config.toml
model = "encoder-decoder audio transcriber"
n_mels = 80
spec_augment = true
tokenizer = "word"
decoder_norm = "layernorm"
decoder_activation = "geglu"
decoder_parallel_block = false
decoder_prefix_bidirectional = true
beta2 = 0.999
steps = 18300
weight_decay = 0.07
Rows from block 6 of the audio encoder of a small encoder-decoder audio transcriber, named by matrix and row number. Rows with one number belong to one channel. Each number is 500 + 50 x the weight over its row's rms, rounded and kept within 0 to 999. All counts start at 0. Numbers have three digits each.
After each channel's rows are labels from the 100 clips, of 14976, where the channel reaches its largest size: "strongest on" is what is common among them. Only what is clearly more common there than usual is listed. The data: read English sentences (LibriTTS-R). In brackets: how many of the 100, against the usual share in percent.
# filt: filter width-3 conv, dilation 2 (encoder.blocks.6.filt.weight, 192x192x3, each kernel summed), inputs 128-191
# gate: gate width-3 conv, dilation 2 (encoder.blocks.6.gate.weight, 192x192x3, each kernel summed), inputs 128-191
# out: residual pointwise conv (encoder.blocks.6.out.weight, 192x192x1, transposed), outputs 128-191

filt.131:473478555555463563431526445525535548445461517503539548506500450537535515547567570497430492500497492569515525528583488477502527550543599467462506507446422455535478501589537546457518591478460476
gate.131:471510600471551465508534525483567439593489406441449502512521592470565447443536493544557471507564420560537604447469510530561468475489493557454559485485471580432493495521464484513498516490554538
out.131:561523586534557461532407449404504561594557481492489506500525517467562448482540477549401457465426587547532512437503548575494561438548477481572440392521479500456470487569463430502572461528545471
strongest on: the word "which" (30 vs 2.4)

filt.9:485519544536544517509529510551528569473407446493492502371572539522430537497482574485453534522489478442595450502540494505599472458607553553463447479473446451523420469506463573473502557555473480
gate.9:460448483480467529449436509601478497482513546585485503576457440440566358500516513476546559451569493529398418494519497389516469537417446571546438577466455449485591441466508429486470485541564528
out.9:549490472478528483569491586488538436497415524495463557568437481456484376470493484549562538484424539445486536515412476492477436550495459495539516534448537522500486535506570455504462536531609493
strongest on: voice: female (80 vs 52.1)

filt.117:567464547458566560482603421470444536541500496489553524522446535575451434498469417504446533536521500509502558418528536467484507465512524540592397491458528487494476498464512541576548482500533528
gate.117:445496564509450443515516482471506398491473469419435520471542521378486502530512506511474508524562543570480467449564482545513514510492558495599477493500483547497442510533548562566519533575485418
out.117:502552487507469422563500632532558477429554510638452488593560540514443498423545603446412521540469500525593530474573507586472474556543553485486441525418507476472541498543489414428436542515534433
strongest on: the word "with" (27 vs 9)

filt.119:535474526540503535522564499534482492499486473477510498447472513454554562448459489517539553492434524427415464420488410442452507436452460481450424487437424507538586473379560511516428523432444551
gate.119:553561587488548418449549555480496506428471413433514527469517497524502439520411483530540484493517561520431457468483520530539473471518483507543487503482475553321503417518504551520481438627569426
out.119:556521527451424453556572459435488483435389428473507441388476433512473493498491533447528464604511538475457528497431465605511423484454438535525498471560504423447525572557461548569547463642463514
strongest on: the word "was" (50 vs 15.6)

filt.42:433451492460491441543505432389480553545387449456540356494526513505521503432547496463559494512437583542477512546608457490502512613533458591509449454519529533462585441472545553539491522444511477
gate.42:473417475462550500434461526575486529576500525404428513476528524490361486442510587510569549500463503458541531454534538494481433461537570455455520445599536588422377559493535621450421520533458467
out.42:539462543588483486509469556499494509516387517447456550529523493529540566538680454565492458451514510524450500449491441502460492451472501418499539505504472472568487541481548507442554473389569476
strongest on: the word "his" (25 vs 9.8)

filt.14:533494481475432479444354568493504472500396483478459514572444526539526543509426458565534481454533502513504482519527489560552503583534482511485464504577487476517499563455382480447605491466468437
gate.14:468493504490552435508440542467384441527454435491420535533497532557474566444519489616580441502465400530542542472499501536454502492465519441509440564535462418548489487370611500528580529405558464
out.14:378597472467485416529521490498461578518483449415505479613520479514600582504514468470498503519490538512524514567454453494476566504428659490490463570560476517483478539471552537493602516588487563
strongest on: the word "be" (30 vs 8)

filt.3:543534467462511450502520534549399578491492559538506668557419429486519470495558527501491499463554479500439482557442541508466448512524540529452514519461592482399442439490576516442450511510434446
gate.3:519441575520529505501564488449397392439554516450495426559543540568466542551501424559445514521469559542545465501510511521565513523503470631491518474588502452509492478425410506517522512472554463
out.3:431546498494491464394527470543511577439626500481496462514531537503525567510618464534467571543523472511565537466521576457482524508484447459519530494517564483499552541400595520442425422502471470
strongest on: the word "with" (27 vs 9); the word "for" (27 vs 9.3)

filt.61:519580466513574581553537464527395482532574563463511454515442476459465527491460457517535562499450500529541477481475562529549480511545552534524540462480547543506459480591483476563495410507526459
gate.61:487516558471526531434515478484499481527580514509512542554471542528564525511582437609467505541445425462582493526511453508541626517379493507550435535421435532438505543461501528527542514522520456
out.61:470449555507526490481447569534441476534491407524586465569560523485620417515446534415451461478547413559412503480505473461484466525517438412469501529508507496474476450417510622459533452539472499
strongest on: the word "is" (28 vs 10.2); the word "his" (25 vs 9.8)

filt.121:529568454512460515502579617513495593424453615511535461474455522435543511538507481403434607493525482443468606431553522459500588532472513409446523457537540588470519532446492447504556410512501525
gate.121:470508524587483538443488497585376444447505453600475544486453407508512526529566471506563528519600525442415613499522498429507479511527461605494472479486463495549491505457494554528561494510488468
out.121:492462525504583513438478395452517568440523451562504440447451477540574500468468474517446464504533494490513567450440484470452413469516516476442460514479433509546494499534459474594589460582441461
strongest on: voice: female (82 vs 52.1)

filt.51:531602542527523528471548537556441513619461537478468513587476543496578477517594543483457475425497459523540442594439523562501507565378429492391429509459484567502534590481488480496540524430475523
gate.51:496399493498466438537586453436529439495464513532472524553491488415557441461507647529551439595524495539530511434556477412490570499526563496449524529502489495451534553461388415474550550520568581
out.51:552495481478484416564479467568481552389482589434553505558499444469540432458450499529571506495520526505490538500475450493481516544515477493483534533383449476478491637537496564449445517466508486
strongest on: the word "was" (68 vs 15.6); the word "he" (37 vs 17.2)

filt.130:507451492492462465521531499586553538488463489493489506487481562475530461435517442518398500465492498459471386393504514552549492554429462482475548535585539529443525533483456515506604531559571479
gate.130:470532419518462374480496522457517503368467441479503513414478567463520449457555512488607467466575499505558430493530557427447469473486471598491583482513455518457355488440582414418518529527446543
out.130:427472489565493545493519450477465452434505422444563488485497517592563549498511623491412571539491516486537537432450444511473454485516535448425500463458502435484452429417504416555475537543417531
strongest on: the word "not" (27 vs 9.1)

filt.7:576408515486392522534448503571582485548475507540525539503458506522474503567525504465522491525504470400448539487485517495512588509603412443464542547519515482599444470549433580446521526540539623
gate.7:503471467554543474510471441523541481441478439483574585492521528499537512568542494521516488466556503481575512589566458579550564492531444463551470461505460445506503588550361495580545460601587518
out.7:579576463466526448458557558420602525480422447426433523482473470507536581549505459514546520625516536616535454551548474602475487498500528486521504507463447515444544551477504566462489463481491488
strongest on: the word "with" (25 vs 9)

filt.12:428472551493611496627477510516426525393592611551573475539526551465428528479499529511481577471369499461462506558445446562474618531501461494530534538463506477516562498503443421494481521470491518
gate.12:410462501517451477491463549501489513487444522477409479442501538432604518562607525465485555588501553553518424478482405468532525495495525440452505413541425568475493527445489486488515538491460618
out.12:521554493552391553463469434486437553490514555574563475566651403543425445411476498525449486568511568552598471536435589591498507586535494501483436521547465547571521538547543550434490531525490472
strongest on: the word "you" (58 vs 14.5)

filt.98:444442555538492453505475473511485533532467462552412509450484559471432461464532485538593512457500493570465562525546464434468519410538478534523472477497528533503560588546531589532548515474522583
gate.98:451534527562424452589417445556491473470494490545551451424421444496406475494505530509546533522495549509575504508503412616568509541548533533408517539480535534512443513517466506532524549602500511
out.98:588499399500472589545487444554512519471473553477530490554629517492480440512421486515473522483435491453550466447517507584582363490515584549484547466480507492543434393446476443485573476539512493
strongest on: the word "time" (27 vs 2.2)

filt.5:443519374531491520453447530462524430517539547436584490367405430495493549468400358591537548468596565381626487517429511472434545452542533484549436536506540503525492567515492431489493513461510547
gate.5:526450485570506470512413508495530456465418474518631606494574489436470461462480484542516570475488518400578415424560494493552410388542422501507462513460496545413431426438511466474537449535575651
out.5:627490463567498490530375506524481461489497413519469489467613444498476466544526532598481475518483503443569429514555403448598497533534459487492588419530507480449474483479447504594503482523496494
strongest on: the word "she" (28 vs 8.4)

filt.128:470428548477549474504520488405594580456541430504456552546508542389517534481580527504648527486444487519475555443562509484457433462548550540520423386528485475522418423526556416519478567475503491
gate.128:552482510450465509510542524557475513453503508495483386490570440455506496444509452514455612503458528563515458507438427459542532616528404511568494452517497473456480418527515579599515501536511497
out.128:484432489524386582494553467494596596535487458520526524467545433556537581509533553537553467487508514556528513531515561593523478472540624585527561538414460608534514544557504480499450591520569568
strongest on: voice: female (84 vs 52.1)

filt.4:478529491467462440509521443547485518477534571440430447488521442544610535535500525553566507414608502531489545529460508579483449513462421392503445564534486489487452481548570374531456651455467431
gate.4:574463481498511547501471480460475466471557467500446614606548498455413529523492485514576568546452555597539462468434524384439458576508514374507541440551500514484524528492483443407467587524415513
out.4:497430502443519490435514493435495420472535461510508464527540478483553523449489490496518578562480599559515437425494466515466454586464578526448421509497460545440579473443507489391520442527532480
strongest on: the word "she" (25 vs 8.4)

filt.162:425449527483401478500493518579523385560538564415482579434521543425548526551501575544438572481547468411433554495523486442587503539504483536440568471567478471502548565542461516544515571508500465
gate.162:578551516547468408568537429466428468527525512475520555482427490537523536494524412494572472461541604577522395481533486541544446533508526403513457395505524574548459549576597632579597455547495503
out.162:562531531405501596343481579475497521538520493490403488408531544459513457528480530495482565435523510500425505568470589419451542575558433590484573522443510444492440525425519421478438481470476501
strongest on: the word "she" (53 vs 8.4)

filt.1:444567458463501549537572472498500526498415480538459418562558396443486574473513546513544417614484459455456508468474546475485465486570521505545384441503510509522502505515578629523490454395481431
gate.1:454536530568536446465500511410618514446444528426537556542577468548473535549446504477524527487444548608468562462465571495493476485541396408536574558436472449542510683536408493534434573490499515
out.1:502477515506537581463507463480464617544526594462519479500490468511488506466438455515500517502499554509565522460501488446587530493381551510448422501520583453439468482585485445505557514446562509
strongest on: voice: male (73 vs 47.9)

filt.160:529592510554502461510437432539483573558476480481529491599582494529448550493585489452494544492527465508489433495454511477417543493453495417474485429439411472552483695477457437547511530491505564
gate.160:518529440432496562385500575466554525502504613482478501438423472462498462485397548558530595487435497524483534423543593491440513480527467550452530599531462556509434618386440489468458508545494529
out.160:389522436528449457494576507508477472443385562509435487533451453496547528488554506485391527450540494535515595429499493497584511462504407508492532584510507484387523404495484510562530571495556474
strongest on: the word "his" (30 vs 9.8)

filt.62:421524588555453492442453557432515437443488472507403474417541510459518506411556573526515443492508511526516489520515557461580494485461561521512510415510434609462459495533543472532463466529508463
gate.62:456501498536498451453530531501546466442422500534442531478546507410458561558516503516530474547485493431504563479604522434338517591408541559525532538482488476486490557530572535562454463480490505
out.62:547451480456534412533510443584491476665427326545485449384407514503591569449510449500406505583483474446450460391531563469476462493518481520552451487477472506415563470467509441532543565526423503
strongest on: the word "in" (38 vs 17.3)

filt.58:533539425454446430509484579510582518471468475517457415562516588511469544498434495505575478543504551498547483473484502404542538481486444504390472507475507468525494498510475524469608457485467529
gate.58:489438523426405500478517447558453453486423540459486495384477456479539500542436468535498553446581503505475507479492545434456598498497562491433557432498535495391477470529515592471556472554534477
out.58:436500451497530437567477523479595456452519524523477446554460530513495519589546555535457529468608448488468521514519469473527544503535457517406536536472543508409488469492493602527496460537522423
strongest on: the word "you" (35 vs 14.5)

filt.2:516546527565519459390467577494414560439575572562444489577440409593446575495546532520579464461576582547454578534447446482446551504473543521429535484547568586436571482320498553516483491485429461
gate.2:480559418449460551562469506501466535403560493525435486442485517523607534538571540510449588491525477428415418456497620492454486530518513524413503462458497458614497486517462493607499575490543469
out.2:473597554501519456521563428542472474400629431456493563434450517462551508493441540461501366487503484510478463480478514580378518466505531529577502550441488507463512456448585426503602537491505556
strongest on: the word "for" (28 vs 9.3)

filt.166:547421510538519478557557381529481553485445513464440466482529480569492548508579491486438530465584525459370572509475479469596483419515565522471462593555507501588482478466493411465465576522478532
gate.166:543392486453468524541486473449495485504510484541472422478499501505526587497490543557475438475428450482540391537434498418484550563539534544419457453553368415563503492577540520615519477444450489
out.166:518489483559471551573401449493572520398477481523558551512452528527543519571523490487584514507415479516499473519516531473502445559568498485529598497502371477517492503530422499563479504523453511
strongest on: the word "the" (87 vs 49.4)

filt.33:542422484411553418487458398523510558520539545614521532513521567521400564500529544494434448511491467552540543492498516468410489514436610413443488512470446532565458549484536448448489549434476450
gate.33:473591511576521478555485446485457488486521472455428545366474423581538508499468444578457429545571569467527490523403488472586509489482567522505473487528433509519497480481557411522494593503462430
out.33:478536493593550468478534508400518566481366497501532512414476492561446494512528488596553477620615516523483508409490540584534538573583565496490532526443477411502459459427503418517529577539520463
strongest on: the word "with" (26 vs 9)

filt.182:508464509535481566489457519491557466517548565469452499592530573513470517384486487430483517457553461462500553524592558506533488432420515497547518460438522465581474488533481512461556474494454456
gate.182:438467473624476547495550541510419517523624516516520550512487522516539506511528591458490563444477444534555392479523450541570374532521489524519403409418435546515520545516449600490441523474531481
out.182:464544569538457555429470531557409487550497379474437567457526494507531498445437522497507556615406511513505439470432404497481484483528487537470469487504555573389547455497627488441507541477505513
strongest on: voice: female (79 vs 52.1)

filt.127:455436478446535438419528533436527578504479509553547564567520426386447497445528465565461546447568542552475506551460432530499582464493521528531641477534490437461533515534442538479542544560391461
gate.127:510504590507523531497555478448460538558410546504534564436567521535553439424454455442570509528423447430565529520497480531498505459487508482495481534513504537527471497502492526611438558435508420
out.127:511532530490456493491513514510527474518478484436480464547534544515500435526418571450558488458582478489532534429569519446518446580440426548432559529463626549516589549444488422451535423465472471
strongest on: voice: male (77 vs 47.9)

filt.52:383518531516575526520426566488483567459505428493511493481510459516607547472537461662560523447556482538473503522471438516539546484508516417540580484507575484510556391544548465463465528595560472
gate.52:535398554511545614449510476494484567518475551510493587510537511496455560480476464513621498418497478517485544491498518458475476487436523502477471405484470475438498423441444435525466472502448522
out.52:457536507546496434599458395440564591568560422469559505486516475480446500549530461494449446555459477542563613577469508455472356499461584601469505470549526541525437421581517506531531553457503447
strongest on: the word "for" (25 vs 9.3)

filt.46:419536402517524468527460497523421421563478474427532545554469482514472433548401600519507519508511411539478533536464460550462512557567538544467412449456436443443431564346450512532533565375475463
gate.46:508441581518537451557535482437490457528456522475397454445545524479446507561521574510508602465440415519462539492512506460437582446559555540530515504527526454502515587523533596558537459449518494
out.46:522515543490498537484527506499511501484517553498524473474505600464567503532568553424539574521519597480449417458549467408486500526563434487500522537551467432508481560494428505537521525479460528
strongest on: the word "for" (25 vs 9.3)

filt.145:485613545562607491533556485547569489539439508464568569472504510499476495550467515595601387529624552464446523571468444567457488409412455414505501507535440506589570468462416523464449592389496514
gate.145:526473432519556527472455516492413443437427535512508527553596527446456565495552541573518411475494550547509452490480536533500539379535497503510491426480430497474472555485394444469572476479513517
out.145:521455561542475475483514408517442459534477426491516518514512573399545435431467638512430506484449525447427561527519561568432456602437431559555438579450467477510559631475573458464560517468517527
strongest on: the word "had" (26 vs 7.8)