Weights of a small encoder-decoder audio transcriber: decoder layers 6, soap at rate 0.0015.
Rows from block 4 of the audio encoder, named by matrix and row number. Rows with one number belong to one channel. Each number is 128 + 24 x the weight over the matrix's rms, rounded and kept within 0 to 255. All counts start at 0.
# filt: filter width-3 conv, dilation 16 (encoder.blocks.4.filt.weight, 192x192x3), inputs 66-87, a 3 kernel for each
# gate: gate width-3 conv, dilation 16 (encoder.blocks.4.gate.weight, 192x192x3), inputs 66-87, a 3 kernel for each
filt.15 [154 107 164 151 159 151 145  77 133 158 116 168 179 132 154 127 118 145 143 118 106 110 104 123 150 115 129 113 136  93 114 160 117 126 124  93 127 111 105 172 124 127  82 123 149  78 111  95 117  84 141 128 170  94 125 146 121 136 136 122 151 160 189 103 114 103]
filt.16 [165 112 104 156  87 132 152 154  90 112 120 141  74 122 132 111 126 106 137 120 133  69 142  95 189 140 180 149 115 104 152 111 117 140 105 113 112 103 149 127 147 141 165 123 132 150 129 118 165 102 132 137 100 165 130 109 139 157 102 111 109 176 129 109 134 129]
filt.17 [119 113 127 148 114 148 122 114  96 130 119 123 121 131 167 146 113  94 132  85  95 135 103 134 100 136 169 131 155 122  93 137 123 123 141 169 117 129 137 141  80 133 130 118 160 169 113 157 183 130 106 145 134 108 119 139 115 124 167 163 162 173  78 136  90 109]
filt.18 [ 88 151 142 129  85 154 129 154 103 120 157 128  94 150 151 118 103 145 122 130 143 148 160 121 147 156 107 146 128 155 110 161 110 128 130 103 116 140 108 137 168 130 111 155 145 127 159 121 124 143 116 136 166  99  68 126 136  85 109 114  84  92 144 161 104 138]
filt.19 [106 110 133 136 126 109 135 139 166 168 113 156 155 145  80 120  89 129 147 115 165  98 122 118 173 118  93 118 151 127 163 115 165 119 148 141 159 144 107  97 125 139 137 166 144  78 143 157 133 124 130 130 108 150 171  53 140 139 153  78 111 115 110 130 123 172]
filt.20 [124 138  95 105  79  95 163 133 168 143 103 131 112 105 135 165 108 107 130 130 134 108 129 140 142 113 100 120 146 149 152  89 135 105 179 130 109 103 118 137  97 164 144  92 132 158 143 118 120 131  95 163 116 123 112 110 128 115 151 117 101 132 125 142 151 135]
filt.21 [134 157 125 100 164 134 112 129 127 127 108 127 112 156 131 106 137 160 118 144 140 124 110 102 128 109  93 119 103 150 161 134 105 149 113 116 119 116 148  99 100 133 130 144 154  97 170  92 134 117 156 130 142 109 154 125 111 130 133  85 126 174 147 137 111 137]
filt.22 [108 123 146 163 136 116 122 127 111 116 104  95 126 124 110 121  89 131 151 101 203 136 134 134 145 139 140 158 120 124 170 103 155 195 178 137  88 117 156 144 118  90 161  74 142 132 100 101 138 127 108 145 180 107 101 146 106 148 125 141 121  88 159 139 130 119]
filt.23 [110 130  84 129 173 170 184 116 141 104 129 131  94 167 149 136 120 155  86 122 119 137 139 138 139 129 133 153 162 121 137 134 107 153 150 111  91 127 132 114 119 108  98 156 106 125 155  99 114 157 115 111 142 116 119 171 137 115 145  97 118  94 168 162 134 121]
filt.24 [195 131 100 100 135  84 118 145 102 170 129 151 116  84 126 120 185 115 157  92 158  95 109 104 141 124 147 125 100 171 130 130 158 135 102 137 110 119 148 118 110 130 157 146 126  93 163 140 149 133 121 132 164  87 123 185 124 135 142 148 165 100 124 119 127 110]
filt.25 [138 130  80 125  93 143 130 148 144 145 129 127 116 127 116 144 134 131 119 149 137 148 151 112 148 101 146 141 124 152 140 139 105 171  96 114 116 158 134 106 142 147 105 120 171 138 132 135 141 165 134 127 146 132  96 116 128 136 145  98 111 133 122 140 159  86]
filt.26 [150 161  78 148 115 174 107 146 148 122 172  94 161 112 115 101 114 140 142 121 140  93 113 137 140 128 130 126 138 111 146 129 144 150 117 156 117 124  91 152 111  80 161 111 130  89 142 154 140  96 135 110 113 154 120 103 115 134 123 129  92 116 168 145 149 149]
filt.27 [ 76  91 118 129 160 162 156  81 131 102 167 126  72  96 105  71 124 132 119 148 128 101 100 135 131 125 145 128 135 144 126 137 133  60  55 130  73 142 110 128 134  93  93 116 156 135 124 129 114 138 108 108 131 135 130  98 118 154 151 105 154 138 125 111 123 108]
filt.28 [139 135  78 107 139 132 124 146 104 125 176 106 106 135 117 162 166 110 121 126 167 102 110  80 106 157 129 140 149 149 146 169 153 108 168 102 101 120 135 131 126 150 101 133  92 146 131 140 146 144 136 131  76 155 128 128 148  91 122 141 115 149 149 103 117 128]
filt.29 [134 170 130 106 154 156  96 139 108  72 125 140  85 153 117 130 178  82 141  94 116 126 125 143 132 140 153 124 111 121 172 122  99  90 111 128 113 104 146 111 139 163 105 151 127 140 108 122 189 125 131 138 140 110 186 133 122 125 145  78 134 115 137 119 106 135]
filt.30 [102  85 137 142 141 108 135 138 145 119 149 102 150 104 127 105 135 153 131 165 150 165 122 148 113 162 145 123  93 143 118  89 128 160 126 100 120 102  77 137 128 107 103  96 133 141 112 125  89 142 133 105 134 143 148 144 117 149 108 121 101 119  90 111 166  72]
filt.31 [113  81 171 132 181 104 159  89 126 160 107 133  90 125 170 173 117 122  97  94 107  87 114 154 124 153 149 114 145 102 139 156 102 114 137 148  88 147 118 134 109 115 110 158 115 176 128 131 136 124 130 156 117 152 103 144 115 125 159 137 141 119 127 141 116 136]
filt.32 [126 134 139 102 163 131 100 153 134 126 115 111 183 112 156 119 159  98 114  91 117 123 149 160 122 119 125 122 124  99  90 118 136  93 141 117 173 155 174 120 138 130 104 167 158  97  97 136 143 183 105 135  92 136 113 122 122 139  98  95  96 128  78 181 110 148]
filt.33 [121 159 161 101 107 155 132  87 108 112 196 188 142 107 134 124  92 107 157 121  79 151 110 120 117 110 147 108 152 132 151 103 130 112  89 118 180 109 150 139 125  96 131 127 159 136 171 107 121 149 128 119  86 166 129 144 118 121 108 140 111 180 144 122 118 121]
filt.34 [132 118 182 162 131  89 108 111  94 122 105 153 101 112 150 106  93 117 103 151 129  80 127 114 161 107 125 163 164 108 153 148 106 136 121 119 141 123 148 151 119 139 139 144  83 125 104 150 147 137 136 119 119 156 160 122 155 102 127 125 131 185 134 124 153 139]
filt.35 [139 113 115 124 135 155 152 159  91 105 165  96 145 137 108 113 126 131 127 117 139 105 138 143  74  95  96 140 125 108 150 113 120 109 134  92 128 173 144 162 151 105 139 108 120 129 133 126 139  67 114 116  92 120 172 149 126  93 164 141 145 165 124 162  89 155]
filt.36 [114 124  88 149 121 120 139 145 167 112 147  92 147  98 120 139 144 123 114 113 152 121  95 137 135  70 119 139 144 135 159 171 162 129 129 149 122  95  93 147 108 132 141 107 146 160 150 140 136 108  87 131 153 141 137 118 107 112 145 162 114 162 133  93 148 104]
filt.37 [124 170 114 153 136 168 132 133 128 130 161 142 120 133 124 111 112 114 131  97 129 144 112 116 166 161 149 116 226 123 156  74 140 132 174 100 119 103 134 117 189 123 152 172 126  78 142 123  76 114 106 122 165  98 141 140  84 133 128 122 152 112 131 135 114 138]
filt.38 [150  86 155  93 115 124 103  85 133  87 118 128 114 122 169 114 140 128 140 147 124 141 138 111 119 155 129 112 130 111 103 122 156 145 101 153 137 154 127 138  80 165 119 135 151  99 121 139 152  80 151 125 115 157 139  99 113 147 134 151 143 112 137 114 128 154]
gate.15 [123 148 162 147 143  92 129 109 116 128 121 131 158 134 120 124 174 156 131 140  94 161  94 124 145 121 118 119  95  77 136 161 118 147 117 118 114 125 128  87 119 169 115 144 117 151 145 120 119 142  77  96 134 127 122 147 149 153 110 161 143 172 132 160 147 119]
gate.16 [152 128 106 116  86 156 110 163 149 116 118 151 159 172  73 166 148 143 143  87 129 119 112 118 106 132 111 118 122 139 148 138 167  93 181  61 157  93 127 119 123 139 112 141 119 172  90 117 110 155 104 122 122 166 100 133 111 123 121 140 114 105 100 129 148 137]
gate.17 [112 104 175 151 193  97 136 112 129 128 127  99 134 146 145 114 118 165 145 149 101 167 138 130 106 136 122 108 115 145 127 176 125 138 169 115 161 123  97 174 147 164 134 132 102 125 134 193 108 174 149  94 130 148 106 182 166 135  94 130 119  92 117 115 156 127]
gate.18 [155 127 145 137 117 132 119 130 144  89 224 118 119 150 129 100 111 139 148 159 126 117 143 119 124  32 151 125  92 161 173 133 138 135 101 164 108 118 134 108  86 106 123 124 152 141  94 107 165 113 145 112 133  99 125 190 137 117 141 123 135 159 130 135 117 113]
gate.19 [138 131 113 125 117 159  98  77 144 135 133 105 144 119 124 128 191 126 132 144 137 129 104 159 150  77 183 100  81 141 161 131 138 146 127 181  95 144 130 176 130 147 123 158 148 145 183 127 132 179 103 131 153 134 144 163 132 103 143 109 115  94 145 127 108 146]
gate.20 [125 129  94 188 116 136 129 127 127 114 186 153 138 116 120 118 184 159 107 101 145 137 122 139  88 157 121 105 183 141 122 129  84 127 106 127 127 120 149 172  92 150 155 144 152 167 128  97 133 162 124 134 166 111 144  94 138 109  87 108 104 161 145 127 145 119]
gate.21 [120 115 141 103 135  96 158 139 139  91 101 143 150 156 164 116 142 149 146 141 112  90 136 166 118 130 128 134 143 159 118 107 115 114 125 133 123  88 109 168 147 131 139 140 149 114 104 117  98 125 153 142 172 162 118 134 111 107  99 107  73 153 137 168 129 122]
gate.22 [113 158 115 156 121 120 153 112 123 127 143 106 139 124 146  85 126 108  98 150 170  93 142 166 130 123  88 153 106 136 153 183 129 141 142 128 150 113 131 141 173 111 132 157  87 115 203 154 131 102 129 142 114 160 171 172 132 146 128 112 144  82 105 148 107 115]
gate.23 [124  84 209 174 124 109 156 162 128 170 107 180 128 111 177 147 113 104 132 104 127 113 155  88 112 132 163 103 136 135 122 132 128 160 115 136 138  97 120 103 109 167 133 147 132 170 136 105 142 124 104 107 151 117  99 102 146 113 130 144 155 134 134  93 155 155]
gate.24 [130 149 162 124 119 118  88 101 163 147 113  91 186 108 155 120 148 104 145 148  93 109  98 126 113 133 135  94 127 123 155 112 140 162 113 101 123 165 113 154 124 110  93 124 119 126 168 160  98 134 121 136 152 129 107 177  96  94 137 110 168 109 152 165 171  96]
gate.25 [144 155 118 139 163 136 128  99 114 140 153 108 106 172  94 124  99 108 121 159 119 111 114 184 127 111 148 126 141 102 103 115 120 166 159 137 174 140 106 129 113 114 108 117 166  98 136 121 141 125 131 145 153 140 158  97 115 104 158 121 145 133 106 150 161 117]
gate.26 [ 86  74 149 121 110  87 108 205 112 159 108 144 127 162 116 139 106 142 124 121 104 132 168 119 113 184 124 108 112  96 173 109 165 101 130 109 133  99 137 117 120 156 169 197 136 112 134 134 140 134 137 156 178 149 131 141 102 109 165 103 120 167 147 119 136 124]
gate.27 [120 132  90 111 128 147 152 125  87 140 159 138 120 142 157  99 139  87 160 113 121 156 126  98 157  70 145 140 100 136 160 117 144 106 115 125 137 130 135 105 142 119 139 132 106 132 164 110  79 118 125  95 103 143 110 145 169 147 150 159 120 149  77 170  97 136]
gate.28 [120 131 143 129 120 165 129 113 134 141 152 105 146 129 125 128 129 118 128 133 136 166 126 132 145 107 140  91  86 148 127 130 114  97 177  94 110 125 152 138 188 150 124  81 136 125 150 121 126  98  96 137  93 164 106 166  91 134 157 123 141 123 129 146 122 182]
gate.29 [115 141 161 162 181 102 117 185 139 154 111 172 128 136 102 169 164 139 117 110  92 144 111 112 155 153 134 146 107 143 147 114 143 141 103  82 142 120 138 188 111 162 135 138 145 167 103 143 108 136 132 144 157 126 117 183 112 115 129 167 135 157 145  97 102 168]
gate.30 [119 102 158 130  82 161 143 148 148  91  99 103 178 156 120 139 115 131 137 131  98 147  95  79 119 135  80 105 173 141 113  85 103 116 115 145 102 163 127 144  97 143 113 123 130 125 133 125 135 117 126  99 133 124 158 171 127 111 107 154 131 133 140 153 114 141]
gate.31 [ 66 121 144 104 127 130 134 120 160 139 133 163 103 124 129 143  99 153 122  65  95 112 129 141 166 121 145 120 105  88 106 117 138 116 187 143 126  99 124 111  64 175 126  96 118 182  97 160 133 124 153 103 164 121 121 126 124 128 142 122 124 159 109  97 134 128]
gate.32 [172 107 118  89 178 110 115 145 124 120  88 155 147 126 134 131 147  84 134 128 105 105 115  72 147 148 139 167 156 106 132 153 111 118 108 122 131 102 137 110 135 122  92 172 103 136 105 163 153 119 149 101 137 159 123 117 113 123 144 116 120  92 164 144 165 142]
gate.33 [137  95 162 167  92 129 118 116 107 159 195 152 121 119 178 154 137 126 120 131 129 157 112 160 178 147 121 116 133 111 106 172  86 119  89 150 100 143 105 116 125  96 103 130 135 105 118 144 132 160 124 108 120 133 144 130 143 113 139 109 139 165 156 163 150 152]
gate.34 [170 186  85 141 132 141  99 118 132 135 182 153 162 129 139 134 113 139 129  77 136 160 104 155 153 127 109 164 114 117 131  93 125 152 117 112 101 122 118 110 136 142 105 131 169 162 125 108 123 107 154  94 171 149  82 119 153  94 111 145 105 151 178 113 109 170]
gate.35 [102 127 144 132 126 111 170  85 128 114 153 153 162 152 153 143  92 122 119 174 128 118  61 108 145 110 151 125 168  55 125 135 110 157 150 153 147  97 139 107 133 122 176 131 128 105 144 157 134 133 115 137  93 140 137  84 142 150 157 137 166 134 141 122 138 141]
gate.36 [148 193 127 141 125 145 128 124 139 150  42 105 133 130 123  83 139 131 139 144 121 179 104 153  89 144 111 145 110 127 120 131 130 186  95 150 133 136  97  98 161 127 149 121 126 111 125 137  95 135 131 151 169 109 144  91 138 130 112 139 140 125 143 156 138 128]
gate.37 [144 181 131 144 166 110 151 103 144 141  48 140 124 101 136 165 200 130 131 110 116 144  97 119 120  87 150 159  47 137 135 154 155 133 121 143  78 165 145 162 176 128 106 194 121 113 178 140 111 105 129  93 145 126  97 159 136  95 121 134 128 143 138 139 182 130]
gate.38 [176 148 111 143 138 121 127 116 149 127 128 121 156  98 140 148 140 122  89  98 147 119 109 131 135 141 138 114 130 123 119 130 117 161 120 116 106 161 139 136 103 137 158 154  99 142 135 137 128 119 113 131 119 120 146 117  99 118 119  93 124 124 147 111 130 133]